{
  "win_length": 512,
  "encoder_num_experts": 4,
  "encoder_expert_mlp_ratio": 0.5,
  "encoder_subsampling": 4,
  "text_encoder_parallel_block": false,
  "residual_init": "scaled_by_depth",
  "adamw_lr_other_params": 0.0012,
  "epochs": 25.6,
  "adamw_weight_decay_other_params": 0.01
}
Rows from block 4 of the audio encoder of a small contrastive audio-text model, named by matrix and row number. Rows with one number within an expert belong to one neuron, the router's apart. Each number is 500 + 40 x the weight over its row's rms, rounded and kept within 0 to 999. All counts start at 0. Numbers have three digits each.
Before each expert's rows are labels from the 100 clips, of 14976, where the router gives the expert most weight on average: "responds to" is what is common among them. Only what is clearly more common there than usual is listed. The data: short read English sentences (LibriTTS-R).
# router: router (encoder.blocks.4.mlp.router.weight, 4x256, trained with AdamW), inputs 192-255
# up: expert up (encoder.blocks.4.mlp.up, 4x128x256), inputs 192-255
# down: expert down (encoder.blocks.4.mlp.down, 4x256x128, transposed), outputs 192-255

# expert 3
responds to: the word "the"; the word "of"
router.3:520491462446427466527538528495484493427528498463470531502493485541506481527517448502404455486481567445490509429519537532509471498496566459480541424530530534523544432528444525492434499512484480
up.0:461497539562470476510501469518578478501485532538478525469471525496456538479525460479478476518462528490560392530493475460522510555520509502501537524477504477500479470562501392523441473490490506
down.0:494532465486496567534473489494511451481464541439523556485472497491679483537491443516540490560480532500574517527569498493534553496443503489481529537529517523512546516552530490570496532523517488
up.1:499524594534540581490531538511519491573451477502490491494522580488545450482516488487560543521457480434480413493576491478486503476536512515518494494488486495496543528522445512491544452505531518
down.1:513527485506496398491511514528486487514543519503512562465519458473519524482442509480553517541527556480590454420500530482515425449464498464500539473431436515518529541520429454492557463483462584
up.2:505390518566450483521460556486540457510439544420519547495514490516485484480495526567587497526525416503561549544478528485521484436523502496486483519483466544478514527477469504465461520558501489
down.2:467616509455386477516554455545516536464487471569425461447521535490437519482500515455469498511447458484446500462569478458499496434490495498525483551521505495544517487501462521506584495558475497
up.3:463453524616515528491505520500490474489516543473493488494438564478538578460498514496558494521508475500570412531438431491508464509478514468508496498517480570550522436570474491519480450545510527
down.3:491548502548514519508499571438567489481487478556494431496558467500608453463518565564510486556475470505512471577552447561472511543495479514441486444434466488436515491537441564457514494471401513
up.4:502479456508464424505484491471509544422557535500453540509442563531458539461506444455481551440510461467471515459498510454426440468442503519499551554487460562483544541519435449496478502526468439
down.4:496479533475429524518492511553497474492455556461462463475464559523430492457505465526520485487485555463496474526454472454468541555529519463497442474500506427570509528443458484516442451492401529
up.5:470532525546488521558472541501505537523501493456524468496448482525479475507505451575518525577519475419425483541497477550467517535512505544507529461524493509517504565492536480410456464482480453
down.5:468523518497444496423501481533506486517539473503448466529516534493515543508494475543522561491478525472472490529490462467471430512544496530495479458507491479559474468483512479505480464534567574
up.6:521532532410455473531508467462615504496557454435579551508522483485528442499567501472504446529468476484512480416522604462470480475490437546487464501524490466445565522480486426443574456551487528
down.6:468576473472475500495519489493429452474484529438440474480474464481459468517495412529440482472570514487467438465541480486531394474547452504501475516454460470523451528507509484483401512446469535
up.7:458499563480497513489516589543520523445499572501439564457500512523493520544493498479458484474455528483459432501515529534518472509438524514495422515469408468536478464512622559430452498517538462
down.7:435493434535516412495533544498515456460515526523535474446567441566472516462512470492455501526439473480540522518569537510503496517445444528466526505475530470499454512475534500509442416543524523
up.8:503521504530501500504458514513523574512529522490460515501502519514567530565426432531510491514453564464485538480530556464475501524536504517483535441442471504489473470468467518543517521573470568
down.8:479377505474541480589474435517527496474525421485473506464534467526591552490496488546544493502458506478568457479536508506498559547495523463472563544543513482529406539575504506533426556494514493
up.9:544507486608491480506492544491564507534554513463429497484525556493460464463542506436467493470517443503459506412481502481394508507590484499515485448499586558511553477481500442395578530523459452
down.9:499514482444501443407511499534496469429471493451488430539452497485448517507516550450436499534542593555511480440593466528521396467520438436488417550463544477515512517471482499515506496531578548
up.10:549509518560502436492501532478452491534436516440506502526482552498472477515513541467520527517496501490492483427439542476491509541535500538511475478466516520462532556453461522474551424435523534
down.10:468517440579443523497481511497439455489460501427508591507469435496520530552427443490489494425463517528517498536427566522508522452441511544500471517480526490519510490466494487514447487490495531
up.11:524561452587575490475500439547500500514501562503527558518440533495472490542447413552534486462533499458559506480503426545463446493457543534497534584559495512486419502514469474511504458505543527
down.11:483549467567510443525471502468446434540541549528539507519491573454484549421552480428535482384490473498473498514529510475442499450476465525480461521542544523480548495534459522494486486553605511
up.12:509500510523482482531493505442504520545497510519461572527500448538606595515467535477494504506588470513536616469532560467391526466498494521515526538474505541511508531444512541528416578533445506
down.12:514579498449444453497486423505480433466480509513470544509496533484502524453500537415494542479492520583498474552542523550521446474484461479469481523503487559532520479505460511464452493499417455
up.13:532505589485541484444492488486479500577478439477456478528517565516465434541548441448592514550519494462564563500494582469480521449501537476481445469517514505524549507466457557421552534494463464
down.13:485553446509443454595503532521460455525565514471534489503483497445558479518446464498536525537507465498467404463475469535499536482512492440455517471489423491499469511509464535497489485535520498
up.14:489400531551529553475510447493517497502439504519493537506474479468536501597503508449462511526535525474490507456520502551471498496456505533522463507519463504547528572489466508576524561520505565
down.14:524498500407548429519541500533476527433429543469522558422457418542463508469528524532491492464417477533547547510497504522459430516480455476478497460552503497504613511422442528514514534507489397
up.15:521620501513511510532422473525420470468470487509458535538485538518479511506537483476531509529490523523545524515452451549557498433524533493517465485511553487499524516491460523520533515494466467
down.15:515465508496474468577495508495546453434462512496525528556488493484502466503519520486462524484555536546477476570518464501471511534519512534516508452478533479518453513557501511500501486464452572
up.16:471432465505445495504468482521508588438587501495533470498508442539569517476507516570457494544553544477592536493472487469552529506412494498486463530447512478497520427503484519464404455490570546
down.16:431424525443531533486552511545559475534437548526428513454525470475478517482504482534502505440516505496526488468535581497534567579458492487469506474530449500532438517542538462510484521511444508
up.17:462529509526503501527476509475472420548569483563481553492526471496465504487464496584530473518515415591485520519472419500425558531546509543487501495483513544505454456515460432452507520437426503
down.17:467489502480527461534466489519548540522544445553544556518563476502526476459503483459395485485511519504465398406428574494481541503485427555534539523511532513483473428489516517501557484523531586
up.18:540468486586514472495476536483559506555540477506435515488493566490491499503486459487550484597565536507497471462459593496517518555523488493516514465502502567514470455512544504470538514512520512
down.18:526440495473484540454516516451441515529483381537553522477472458524519509504517492549522519529545413469548444498561486477467522479522457468519528505563501549511466507505469463483442534457529499
up.19:483511603544444476481504469502475494462522457504550548498432460472556534488481540527522494457535551472519605545492511481485457495494515519477523370514495514424472397448423480491479513547514593
down.19:480489468486585486444504544524498546476476518548489456514517508547501575471530546459527508492472519496520520501585493530541526409554473525435476473375485506515562554545494463413539533547503464
up.20:539479647471450452465506478475518430479509521504503566521512518489531582538503529508531487490564428453499494500553462529510523535492463483522497455480473515537434427519533500493487461534431522
down.20:423461525549506479538506467542557509503496476462568517507471497579538466446423469507439512513553520439445448453546553457528517398491510522460492453522400506480479491535500464489532499542456470
up.21:507518498478557429488419504455531501482475549513507495487497471474539484442532519501436496554473558535506492460507532506527371463454506551519430593437493504538515526477473443455477515490459534
down.21:537488505456513501551464482492490522475577517522493423475500554451509536475493489507468461586526450488586494467570497540474554520537516519447415580540474459482478525467512504511485488498491490
up.22:500509457495489518448494507545456575523519461507517524501518544476476472471532530488542502422515543527556506447519620429527590427514490486459546515487459453454518440538507517445469490480450519
down.22:506520485476478593560505457574487523501519435534474490541518580528471476465500421538550497421507492477522462480485500522506462498514449422463492501468502511416451484498493465516505517490496436
up.23:467565476524490427494482528497484485489501475464493501488460570450495443477339499588560533502531461512494427509522575479472416469496468520512505498524512484492497431521506525498534522413514517
down.23:547537502498633504490496513435506568466477580490531509523465479527448496534602468486481535451458484523539531502492494532513523445558476536502466529513499480457466489471516463396473472536482463
up.24:519524565453412447534540493514443463466464474454488476517488537591557527500525537491520491514512545457531472450464412467480497457512511482491538524460481527496534567491496514474527465520569534
down.24:537462502548496491465501514540533481516503560459435519595458478480532492528513456532456503497526479540445469489417520531538511474506521509508526480488524486499472589476504484502501471529498525
up.25:493543477549478485472462497492477532454528508517460473486467543462504526492507553565471440592480527516588489493528437487486519423486523491479428470529492490477496457419530497480478519431511468
down.25:437442508509549518562492457543463425489445476553471434485532491413510506470529492539476483468535466481390465466552493509497501546469521431461539497444452483473593490493476534497403496536492434
up.26:509550541596447461494537521479555514510479493438425527478504490598519467453458547510442500503432541507474464474506536492525536471483530444493543474543506478505526511523501482540485491469556491
down.26:529460438502509567485489433478559521549487533514458571477506442436405491492442463509543548570525448473490555514462563513479475527488551482486522488474557494515594462510492500448499453419500589
up.27:498501555569459474445530568469459455476488440478410508454514470576466519526549517587541506483532450546479512487454501507505463539477541495476512556469466497509517527515513488544498482593492584
down.27:480507464516489416419531441504515597496525560558502501524461501508426488487467517420395505471536551518596435548599511548510528527440511500508464573471467550455509499449538527467505519503512531
up.28:486560471508500401499473514516509534522603576468471516507525546533469454483598567527398502534547536476465510607484499502525497499499528485491540436503498510548542435514479561464405497570432534
down.28:512429490473511475485532454572454530485530445529546431459474450510572486509405492496580476545488515531445462491545500517463488514511517534542502566521493503482487536428474492528579496580611480
up.29:471563504502496504457454551444609503525495453470523505513538432457474557490489420557543516584516499465556465504525505569509465499528516464500482513478537451512514440521456526422447516490496545
down.29:478419542454559566527513510485506553484462534489528450461485549470551489596530480484460489584490487454530499479498558506497456415531475424476461545500518514534450480538554529508501526497425480
up.30:467525464593456467475566515471448524552477500432476482484491447510528537498539539559497505540562505489510504441509466487499519567451495469509463403580488499458464512536470493408459544464441510
down.30:492415461433465530491464450496513534446386464467483480455504474504544490504535473459554459511491552414524511460473526495518612469499550519484515482505543436491556503471436453457473475493514485

# expert 0
responds to: the word "i"; the word "to"
router.0:501537532541584543479485510447488470470491483503477545496525503500488483481465542440520520471549565586482528580483504508591462518460496542476451616446497429491474580449492489486498467486485482
up.0:487512476532501523501501431529535555500517471523496507468474486553511517545414598499511465436497519530529461477495454491464510467529487468503546534508493526526547461514510504496524593490440443
down.0:516519456494416439472469465521455489459517541492595477439474447484579530420534464564528478494525538507538432542522494444474468498486429528534549516510505505441436504495484473479440462498448593
up.1:498448499554469475521481453495480536475493495459508480513588504544462493488403477500496453559573472502546483477548514489503409522463470567494501502532501541464466556501459437522486453445469517
down.1:501484509536452563572498494535493536575477547508475546513525395506463518480501535570552546532548554464467435507465444494474459504529511435499508525544438448453474515548509530463551525493505449
up.2:497510495504553479496492506476401492527529452523542578539509533555469439483454490508467521565498547570436598478593527524569485522480495518490491498462474426462450460407551542536524489545515630
down.2:538524532440534420469451447559580494525490487456474456532470587477445483581507490516517457507455526553491496536507464509535463576450486526483455562507537556530499596472463500591487465532588520
up.3:492486443446510455520541532516489566470504529445413530492493540493396512455467551489480524507465512511473553444459579478490470512532474494475525551456529492503555511504479479471546515500528517
down.3:550450490450514505475543472458470610474526432490515477483571499511552521518470473516470551527525495570497422519510535461475549515456514506509472468530538448525517476593510469529451522487499512
up.4:463506451586498480420498457493574516557523498521428563525481524534485522523524450499414513418473416551507434528487550503447489485463575557490524521461481519558496451523546476504451513531522423
down.4:455503461517557546490509491513471553540489588566534552483466549485441462434530460530485475482536429496587510555540466537500523494449502436499485438452448485482531534521533494446487548491562516
up.5:539564556536479526514467510518518531511507456514513478552471571526521486485470479483533485459571485524490542480518535555523428433503520518473459553505518467485456548490494540501519490462546524
down.5:447496478455533488464496485483474497502473500472537487537490464526427552446457451506495476461542487535423436543479450508498543435573523539471555518499402482517492539482518531513482556524487510
up.6:497531464412471486455483482474481472477573565457546506487477548571472435564558507505500514538550420468494537542463493458531497516542518443482528461490486501540493488602482509529545509568551514
down.6:540524548512508480540561439508432493549473534516462492515519477538581535530480530437555529463407517547505520496498439555553514452488500495449519437560523496493517480516513525530523570536562438
up.7:493515512544486526487444423475570445447511486562562500506558500531522476463453581496495529476531465493498519570454496498433563458490510478514481471446460558542547531478500508490509423501530517
down.7:503569518473520524476554512512478432468551492550582554494503479519507490574562501529491543513522476490453549479450559530450556461538466590486444494527443502535500530470512504518579497509542500
up.8:498446477542525479536497486515499507558501585456485544494523546450527454471483503484488472476514480568435514529570452508511398526489545525442482455528556446528485450474435476565553503468510559
down.8:457409479505497582508521539513451565524518447497516518493535530522482524532488478510496487430519496484595540481547495540436519516460555481508444518528550501471472436503494456573534494486535492
up.9:491466453528526496554467467526452482555542546520531500512446462568515451470474475530459549535447545454395483505468537541445476509524573493505534497501508576508518497515531474576519551444505499
down.9:493491564439446527461537499463522534541509493484499449521485467462453517485493540528470561432477538453503497543562467541480509496572492492520524516489473510449419477507531475495499472507570553
up.10:472564528575521445487464502505529507503474501489558492525558564551526563544444583470469521547448507526527468507460498526545453477527482531505454527431565501492488533521518540467557456472554492
down.10:480541466477536525465533454538512479457437534508469496454493483482501495534487535495465480480554509470466520561495447494490503515514491530484477442498514492545479493560470521400561552541539491
up.11:502504506481408495453518503541432528414488522533497453507529404504521524521522562499457503564497471516591521449485531459451458479544524440511511466506485480492538466484530471453534461499462494
down.11:478493531455503500481574537519502473561500505428596539513433491501506555584565541585506465499533555526436451456440474520464434471476489476501517462515504505514519517500484469528513521489526487
up.12:502512511484553450509461525509509533493483459516541475542529503573575481539465469477460544508499502471515453506523432541499474459552480564513543559455488479539465520518516449511485502513388508
down.12:445475515475530439520476458522585506491437529524484525540552469510423472425505484452581504549506523515510536561498420501501480490526477526500560471442516481446485443471485560481582536523588506
up.13:484452594541485488505504478502521553562601470543470591512538491509422499519474518447500535498502461600495495526437542470454527443500473495520550519470536488516533440478452491510569574495472514
down.13:504533514498473465515472450529456564474546512435478575456520539567614550445510441526510467481528498499440455470510464507502471536540497520485496517555464459582544561526503529518476511517485565
up.14:507461545482512541484494486506447532496571517538520464523531507546447476500480370488480530550557468559523500507508530505489422465449542519488477452548450487477559583488525534483490526465521466
down.14:489532505555495469472495479510486504555430461524449496576495588457563496459517437467469516527521508453473502524489499542480413480477544481506535535441556490520478419533477545461478386473517495
up.15:527420517519550573562572529536502494485439497455514553528491531518502456529486504499526455498407525418474481478503535503465613431544489500557469552442497443508437450565479477484446498490514547
down.15:459535522446628447491540452532567466498488552429509504468506478527464473519570481544475531549541424538497450556501513548523504502536448503504446554461486528438505491514481468390531449464482587
up.16:534543533527454461417455503514508569474529496451491467510537558473563446540488483457501452477559518548478477486491518506531468486582532512495502522459472518547474552530550414463513465500551597
down.16:489490535408452438445488534472528525512456545472533467463504470489486476468571465530482591546558467560515506508552523534544485506485487488521472547459472571491507453478497545515465474589477483
up.17:512531555506597553559491448526485523523519489531527499507468569533508479526647531466555511462633626431559565464466451466534518496518508502489514489532483497491450532566404480486524520448513531
down.17:573458472499421532464497486540507519471521509410578572555488465467475527479420531521523486477596499503558537499510435541486511567483496527481567483475514491498514529457491480585519513566500524
up.18:479520523504481578537496524484517522481472510508520526502479464491559472610493508565584512473485435515441542539439483498544459499464513489492513484502511462510465450508542425470494493535468481
down.18:491506479497499550466503563499505511516466591479471510502505524517481513458530538438361499485432508523516525478515503529495512524567476457458431538476475442574508455495492458490489407522492530
up.19:497597512538487493490473520485498556422447541560547448505516496512525487464559513538538509550515460534511567507510495456490500495504493507513496413456487464502499424561529532497544469560503488
down.19:433431471510506446536496501498486448516461439512534447519545532473409481524538524450518445497497496437542525460500539496501447467488502461440517542489536486518479489480537515470522540469542431
up.20:527466466557475490491455514493530430462588521481527541494517482535459468450486476522520477486491454529576458602563495461474461507572514532547533492476456556474521460476551505519565537475525503
down.20:468503482509603468500531511495406582469444387549490478480516462499615538477511487464403549437528490517458460516503434516436579489513490490485451453492514511471546468468526496505451484464482513
up.21:517506522549422488459494488528519527553510523528426489467495475518486488519561446547497550497460556556533574535520558417548512491463530511485508497551476429449450468492490455556578499553523454
down.21:584471483485538455523569526457498529545460454551519504542515527499543495443471476467541484487451567587480416474499477488542489505484507486483525529436433564484545513531456511549429517493494484
up.22:495514481523449470567505513513552547456513510502511439515537547484482492536443507479562444483585446466557467544522485441486533476431460524537515547513456468464510505599550542440514500593486506
down.22:415452486425522500554507536527453549489516541475484495457457476478498550479479500393468529524511476514447452441458496524525492488491438564482542491481480442499492527483523467480518495518536511
up.23:485588443522450566515506546477453465495546484492402523454530557512485458464468521479454520575530480471490451481471490468538464535494516507522478450559496458547477472460509481471477511486503536
down.23:515511524521565534577484486508484465449508485475536435505509531560510527496436507505476543473536526563461482480441494437478516507515532476488478522475558574525444511402557432479563473474506495
up.24:467506540540461501511488514493478522536549479467435530434460470492601540481484504432493525550543468461472474516440450467466572517555498519490512537444572479548546510475501508466468520521482528
down.24:494477543484530454424439544507530454516519526527505515466502515588539529491499523434502464489468484485416505554481492442435530505540458489495520467449481466480519523496482502524521500495430470
up.25:540507506475453484502500471559494552518496428456600515546466560521439478474430556500481515518563526532463505526503499499500437536520507505500510464515468472485547536494551460524483481531542494
down.25:416513478429609418557506484487475511493458445493485455487555465479558460540497447455478552538535500498464486465461492524475473518531503537467566548493570589596432489488489517548580526496473472
up.26:494518439487537588455448435510471475533478495539496482494493515526559515515493509527464488490459454497485528580507456450544406510543493534466483438493516456506519483484526465522533489463554531
down.26:433438502469530505500501536515508488488452449550448526500501494465458472537468497532545529517507489506549523458515531493485524533451479494544519585485466487435544462448523471495536468538474511
up.27:498456576614568485495470495503431485479403577487479475543486561505528506515489539505451475521537493438513473539494539538506530512524505478520440462518498515553493466481498482510519420464480521
down.27:527429464449570458560499478537478516444424557494533504518472516461506484567495454542511521518543524534475531493444502556517464571477429440477572495476505448461517429538537531498551437426507568
up.28:512507548499545507441486541530498470477536522547504507518540523521452535414453468476473507494501478516455620457442462524512497528492511517513522464498506482487571503522517553450525483525446505
down.28:471424428550493512541530512539493448495505558517543521536459550499561458499531538526525494485531504504568496501482465483495366463516476516476536480505551480482470524550467421462535458501506542
up.29:481527517543460480550494529485507581520534471461554465493502516510388581482493465536506457505484592598537466533493440444455508471496486439507483469535459501509517456483442449394517472468510546
down.29:496565459515495500429574531472437481524440514517499513487509408481579479538493504497556504455474489565519526474567475474462442492517480420525479542498504487516495521465451498411377566537507561
up.30:461520493564496560475506521517448507509478488520490543491522452434467512485390543530484424543498465536552524469555486494503470515528460454503513448513524492470557470420504521478529518571466534
down.30:507522509536521454548521514556456524436400491524516548438481452487480547501486546470503475503516468475508436421470532430548503483474422514517523458452493493492494480443595476514496467513515539

# expert 1
responds to: the word "is"
router.1:471543490510541502512476520545479508514490529464571523495504501497520524459491480518486540482517404493531466528488487493470507529511454505496458484529476503488515517501503512506469548522518554
up.0:517591485493566571553519468527509537456526511511467548507451475485532504587481496506434537411555544512487527421478524490489521560401473504512502500547447450495496498483434462507480492534531471
down.0:541465469417476519459517465447481502496484522495479509543504449501461496522518505569534420539505578430525536513595502478484501523496553488500532512500566479460458473502501557479413449441491506
up.1:494429469528522497517492534524513517499571504482468522521466496442482506543495468548561506585511450485550462526510506512524431550505450495500486506518491541481518499529457438513578500426591527
down.1:484459464443577542468497463529490506511491477484530489503511537517545485416510528503458430466454514460463467506481522514542476361455494525472529564482484519513459474534547494523466492550440480
up.2:512442515549415532520509500486441553439593516467520507496498418545494486553625413489468530519534489534477488443546451512446579497544526474489484415536477437463534600544541483479494466516538483
down.2:558499492465509528502471492505477466469458439363449557468507482540522484419588518529452520582454505526553471505517516481487521428514510480487510474520430485475416478535527560557462459556555556
up.3:512427436536516452443509514543490492564500542500486536531470494527344479532580503503497473424563500551565478533513598501413466448484520507509523546486469535481540518489592469486420510507466462
down.3:493451541560496459470515507470535479478573467453505481493508405499526405463510547566512484473558476513539523539515491559523497505471466508480538483523571507517505563484523503456513543435561490
up.4:532588524587527516479519557481557496449564495517490527520513508532489558560490467424508492468447536530551510505515491419506533536533527508496490430460472543480488543536500559489510480489460526
down.4:460449483590485470547453512546480549595461424559432501493431470437505463543499508506466518531528496450561516547563554504489499554448560483515506507552458540520458571485518548518532529502485569
up.5:483541545467479592519478505496549515515572528464475468491520509420528500453513502517500512552489527499541521494545463520533500480509547493459455506483424507524515579493528498469567474540464441
down.5:506536536494498378476468538439481445529444443518460457437507515468521524481438530464570522432562553534513433571513589430493555636476499547519529515532527513517488503415517495439488508500538486
up.6:460494511471534480539518553475495531500518496499476545475515468610559530479490521525538484503568508474479504468571461434498392585431491528453548486418469432501510569478473515530538493467517528
down.6:422535484475460494512512515513550484510521504488461557493498507480457452486489522473621474501505617503537533496562516473508454425479414527488515473506470514460450512408466553535508517537470492
up.7:522561496512558494550528536513479521474508433508517527471468502468446411466515534534536476462471485525478522457471497571420477506533502514463506520491445529471465448510548480452537527497510512
down.7:422563500485470470532560429509593497497383492466494553519496489586470461492463495478490535493530545557493554530533572499477538464504489485492492490534510517523459534562424506519511494491488453
up.8:545518478518554506549545523439427500480549515431533536489502541505478456567494416536527478514585541455479412516555589498497528495468447515509505525509505533474554511456456428486524503493475502
down.8:503519495489484491506528490487438450486425461489430508393551475599544452491563525477518543498421490514491486532548483490495529397478433525451524448456490532450362449532503442491471496510516507
up.9:476518510549579500517466429536519517532593520491458453504514420485454515441499454503514552479399487494561529570513539565517503502556485468481534525522519463532504507492475440480519543480421593
down.9:483552473573500466415410570505488517472546512580486551458498477531488414565470498498555526458596496454543452479455522500450488517523484516471515481498440508521483503537538539420545466489554387
up.10:469502486514520551567467573532463436452466479473442514476557409505425523450430481493482499442446436565504480568543518478479514502528495479442484548525530463541469438513494512430573473507532484
down.10:526495516398564498458426496536517508488475498492495497480548532464491506542467463472446536489398520506467430509504514466515473555526453496526478472530541494563487561472539499487544460524529470
up.11:532512551509530522501496491498473499616500476495485503509526436617421523492431518544366491517442536529407488465487485493474495434487472514471472489547560531499490513438473508438464547502571542
down.11:496484495481540487500443544572465494475458487501490477507475486461490535500601482528510458551486523509503548436440520486541479558536480492540540509548492506504554416488528498447553549535512490
up.12:549509494515475397501494555524518506447403531427551476519475551518494370522487526485478522547486496490471494449417533469460473495423477503505415411440510501523505424543526478472522519496461504
down.12:487500468528457510507568485566502473456473537551511608513509502513445451553561514470423503478480477408423513558513401521437489502466488523508521480501451496545594512507483507447443480426548559
up.13:507565539510511473488461536472523447563473399592489496468525556479454500503436513452483517540416383448538579520448437434501543482454499537461510473475520487474530479473522479497533508440488503
down.13:489533480516566538564432507431495506487478531491494513502542505463512551461458544568498495574515430531428480482476461482488454509482507429452494505420601518518559427527496459538480465517477527
up.14:499518511532524525508491516505542461423483518515540467476500466545440467444435467514459463559545544521595518492512500497546536505493496485506554578538449464514504499527485430436565484545529511
down.14:537540494467543481420506537529499501504524510449492485524487573461567532521513452574476528575473526464418554539476537536489481505511526503518463473449508541543581466506490539487440501530522438
up.15:437518510514448477478477464498429457502524511567516500517501517491506571512574564499486524434505471504550453545442513513499521487512501480507499456499488454503458482493553524506465442554500501
down.15:460525577523561457536514518552521538446512439585500490503481504577522561504486566478532527486487456515496479494510573518513490506528466444550466445480454474500496449503456489616552547540481533
up.16:512455429533533499526542426499523544500512536511547486530469529494516497504454504441449463504499583574435514465590484568485559543462508445490461492544510552517483445524440471494511539517542551
down.16:518519514511456481564531445520507529559596519591533490545502437469465464490493499515433448499506414555461474477573474470466546503429489527522484562545572528496428440530489507532498503551444494
up.17:497553464541473535497478499486446479472556581571495444472525496563520532503525473545460495494491472516460499534486505469546610515510483534513542463491498441513514399486440517415492584473538524
down.17:495540481451493443476510462518462500474482528463509533521474524490478513448528445502458525541408392432550496442563554535530543496481476506472501443506491504487505528566475451474475479526475476
up.18:473463483502482418512544593547515482517519549511485485478458459502472486493474548485478533538519631507455468498534451488497441461525493476467481498534474532460575455509520494510476445456472562
down.18:521501402458435449525486512516442494482543516476500572541464456461541560460590532476459545511499507517512485476499517429484484503506400499488581438450449480537546417442490463481476524533539464
up.19:484495425524478522469480519493551519460454475604569510512493607484494511466495573469475537549574552477507597490562482535538504495485523506480492562472441445458438565498497488525475426481506501
down.19:463487527449531493573426503520565526488510468443509508516512524495479576517463543549476444488439441484517506568534533497474547520471525511536501526533445510423591557539513537517526430495454490
up.20:477471556492520529449494489515436510525480551475549503504482566505518504554536471537568530486492500539409453547526585452534609501562533484520487486510576506507467488448510465495530478499479526
down.20:443461474482524573574513506450523464546490452553516508563475500509522497462520488468458582481518462505509434522498506486492464435501448453501560497516540475463486509495477555509566600502487532
up.21:536416476475438505459488505523488475431510437594550507508573459489465491554526447557510499433527514528453461511529509516528400452519492506505506473490518479487557492475487469469515454525455531
down.21:475496483532518489499555466490484545512529502468516538503528527418508488429529532459483492466485501473486545448524431510457472433516526558538553419549540513530476442584500523576502501430543415
up.22:526607526514521519527479489439412494554533527521558521459490479571487479483479534490436526445594480426502517501487511532458527506484486465479489531487517520536533463489497472429479506463505524
down.22:541476486424443545552543493487543598485470498518517459487459511537528476480446478480468490476430504490530549474503508579480506433458478544453499492502555439492533452518481512476508451523539466
up.23:497506494495472518503501448501534523502514482538471502494502499580546518549529515495467462432490487496531500427523449477546550481447479489534541450463473478514497463494496516464467493531499498
down.23:538521548516531479536477481573494535518466496454504492526517546493492519541548454579491496463526550546523473544470525498516497500484450539516502491526517547478507434548451579541515539465474522
up.24:532534506475441458447477588509438467558545524533492460487493454458455497494472424420434503529552519494445508565534454505555531540522499497450524407507522509542490468520521493528522533551408541
down.24:542539500555434493579485497473496512509513544523504534510500476508506563544496493525491504500413476452543516519473508528499506508510481499434441432469513537524474465501503474519526491549492567
up.25:502492581575399432466484498479476555525489546508508571561557567437366447524504507543490520493478567503501474516514493471513568532488502486494578506502485507462507506518488567503489459427567513
down.25:477527506528466457499447473473512504465536543534501494521483533472454512417527464512519532545517487482546561512462530469514491494452473456514482520436511480455542598490438449472498554520413497
up.26:460555575513461539494538477516515426562457492531566427490494493536528569432488453533530529547492562474560481563480525509494462591529520465533513431507495483481522400544503563484503442506543545
down.26:484503460529502450465457477472475488478492425524517551515558524492591524532440528483521554601472474510489503490481534534477502509483487546468557579518544539518500500524544546521464492495510571
up.27:495525509530496502509486510530519473495366487441538508486387495559506532511530509505451524518471534508483517534514509516473473499466462480508457433525558471495517473535566455442583493443545497
down.27:578448543473523465474497469538499522472503440462499464528458506448486500481526515492487474515440510458522547486485527574477484412500488474451504516471443484570504465556477510575495458496543485
up.28:497555487499467540493522474502547481453613496523493488499471501499464486560479522599530471470568505535515532515488535522515427517536465494484510497521462518446482451442444510501495429514492482
down.28:453444459479544532545455531462501488478519517465467558494479521546417487515462445500548493532413516537449519496506527563520514484493504486491547539515527525534505526445533500471453537468499456
up.29:437453588459522428464502510475521536462467477558546489505506543488470500510561457518479522512549494513449372531436565500492515522490576510514503479490445541563527528528490494481507483502512524
down.29:474589507492470515522511498505521466508496422535428473539490520469483465501571564497536502454489495481484579509525475504437385467482453447397517467500482473474510559498614540536484504424497472
up.30:475475515543496518487486472556495499485469534548488525525500532457493519464458502485491456537506552483496413383473555501550473481563553498491500509584524462480472561456482486539499478545534508
down.30:533470448492459522519450501517471550529514532511548499484502518535602549555443478582478526483472463528512573504452436535535465548459547487494474585507543500507492555519490534462478485441536503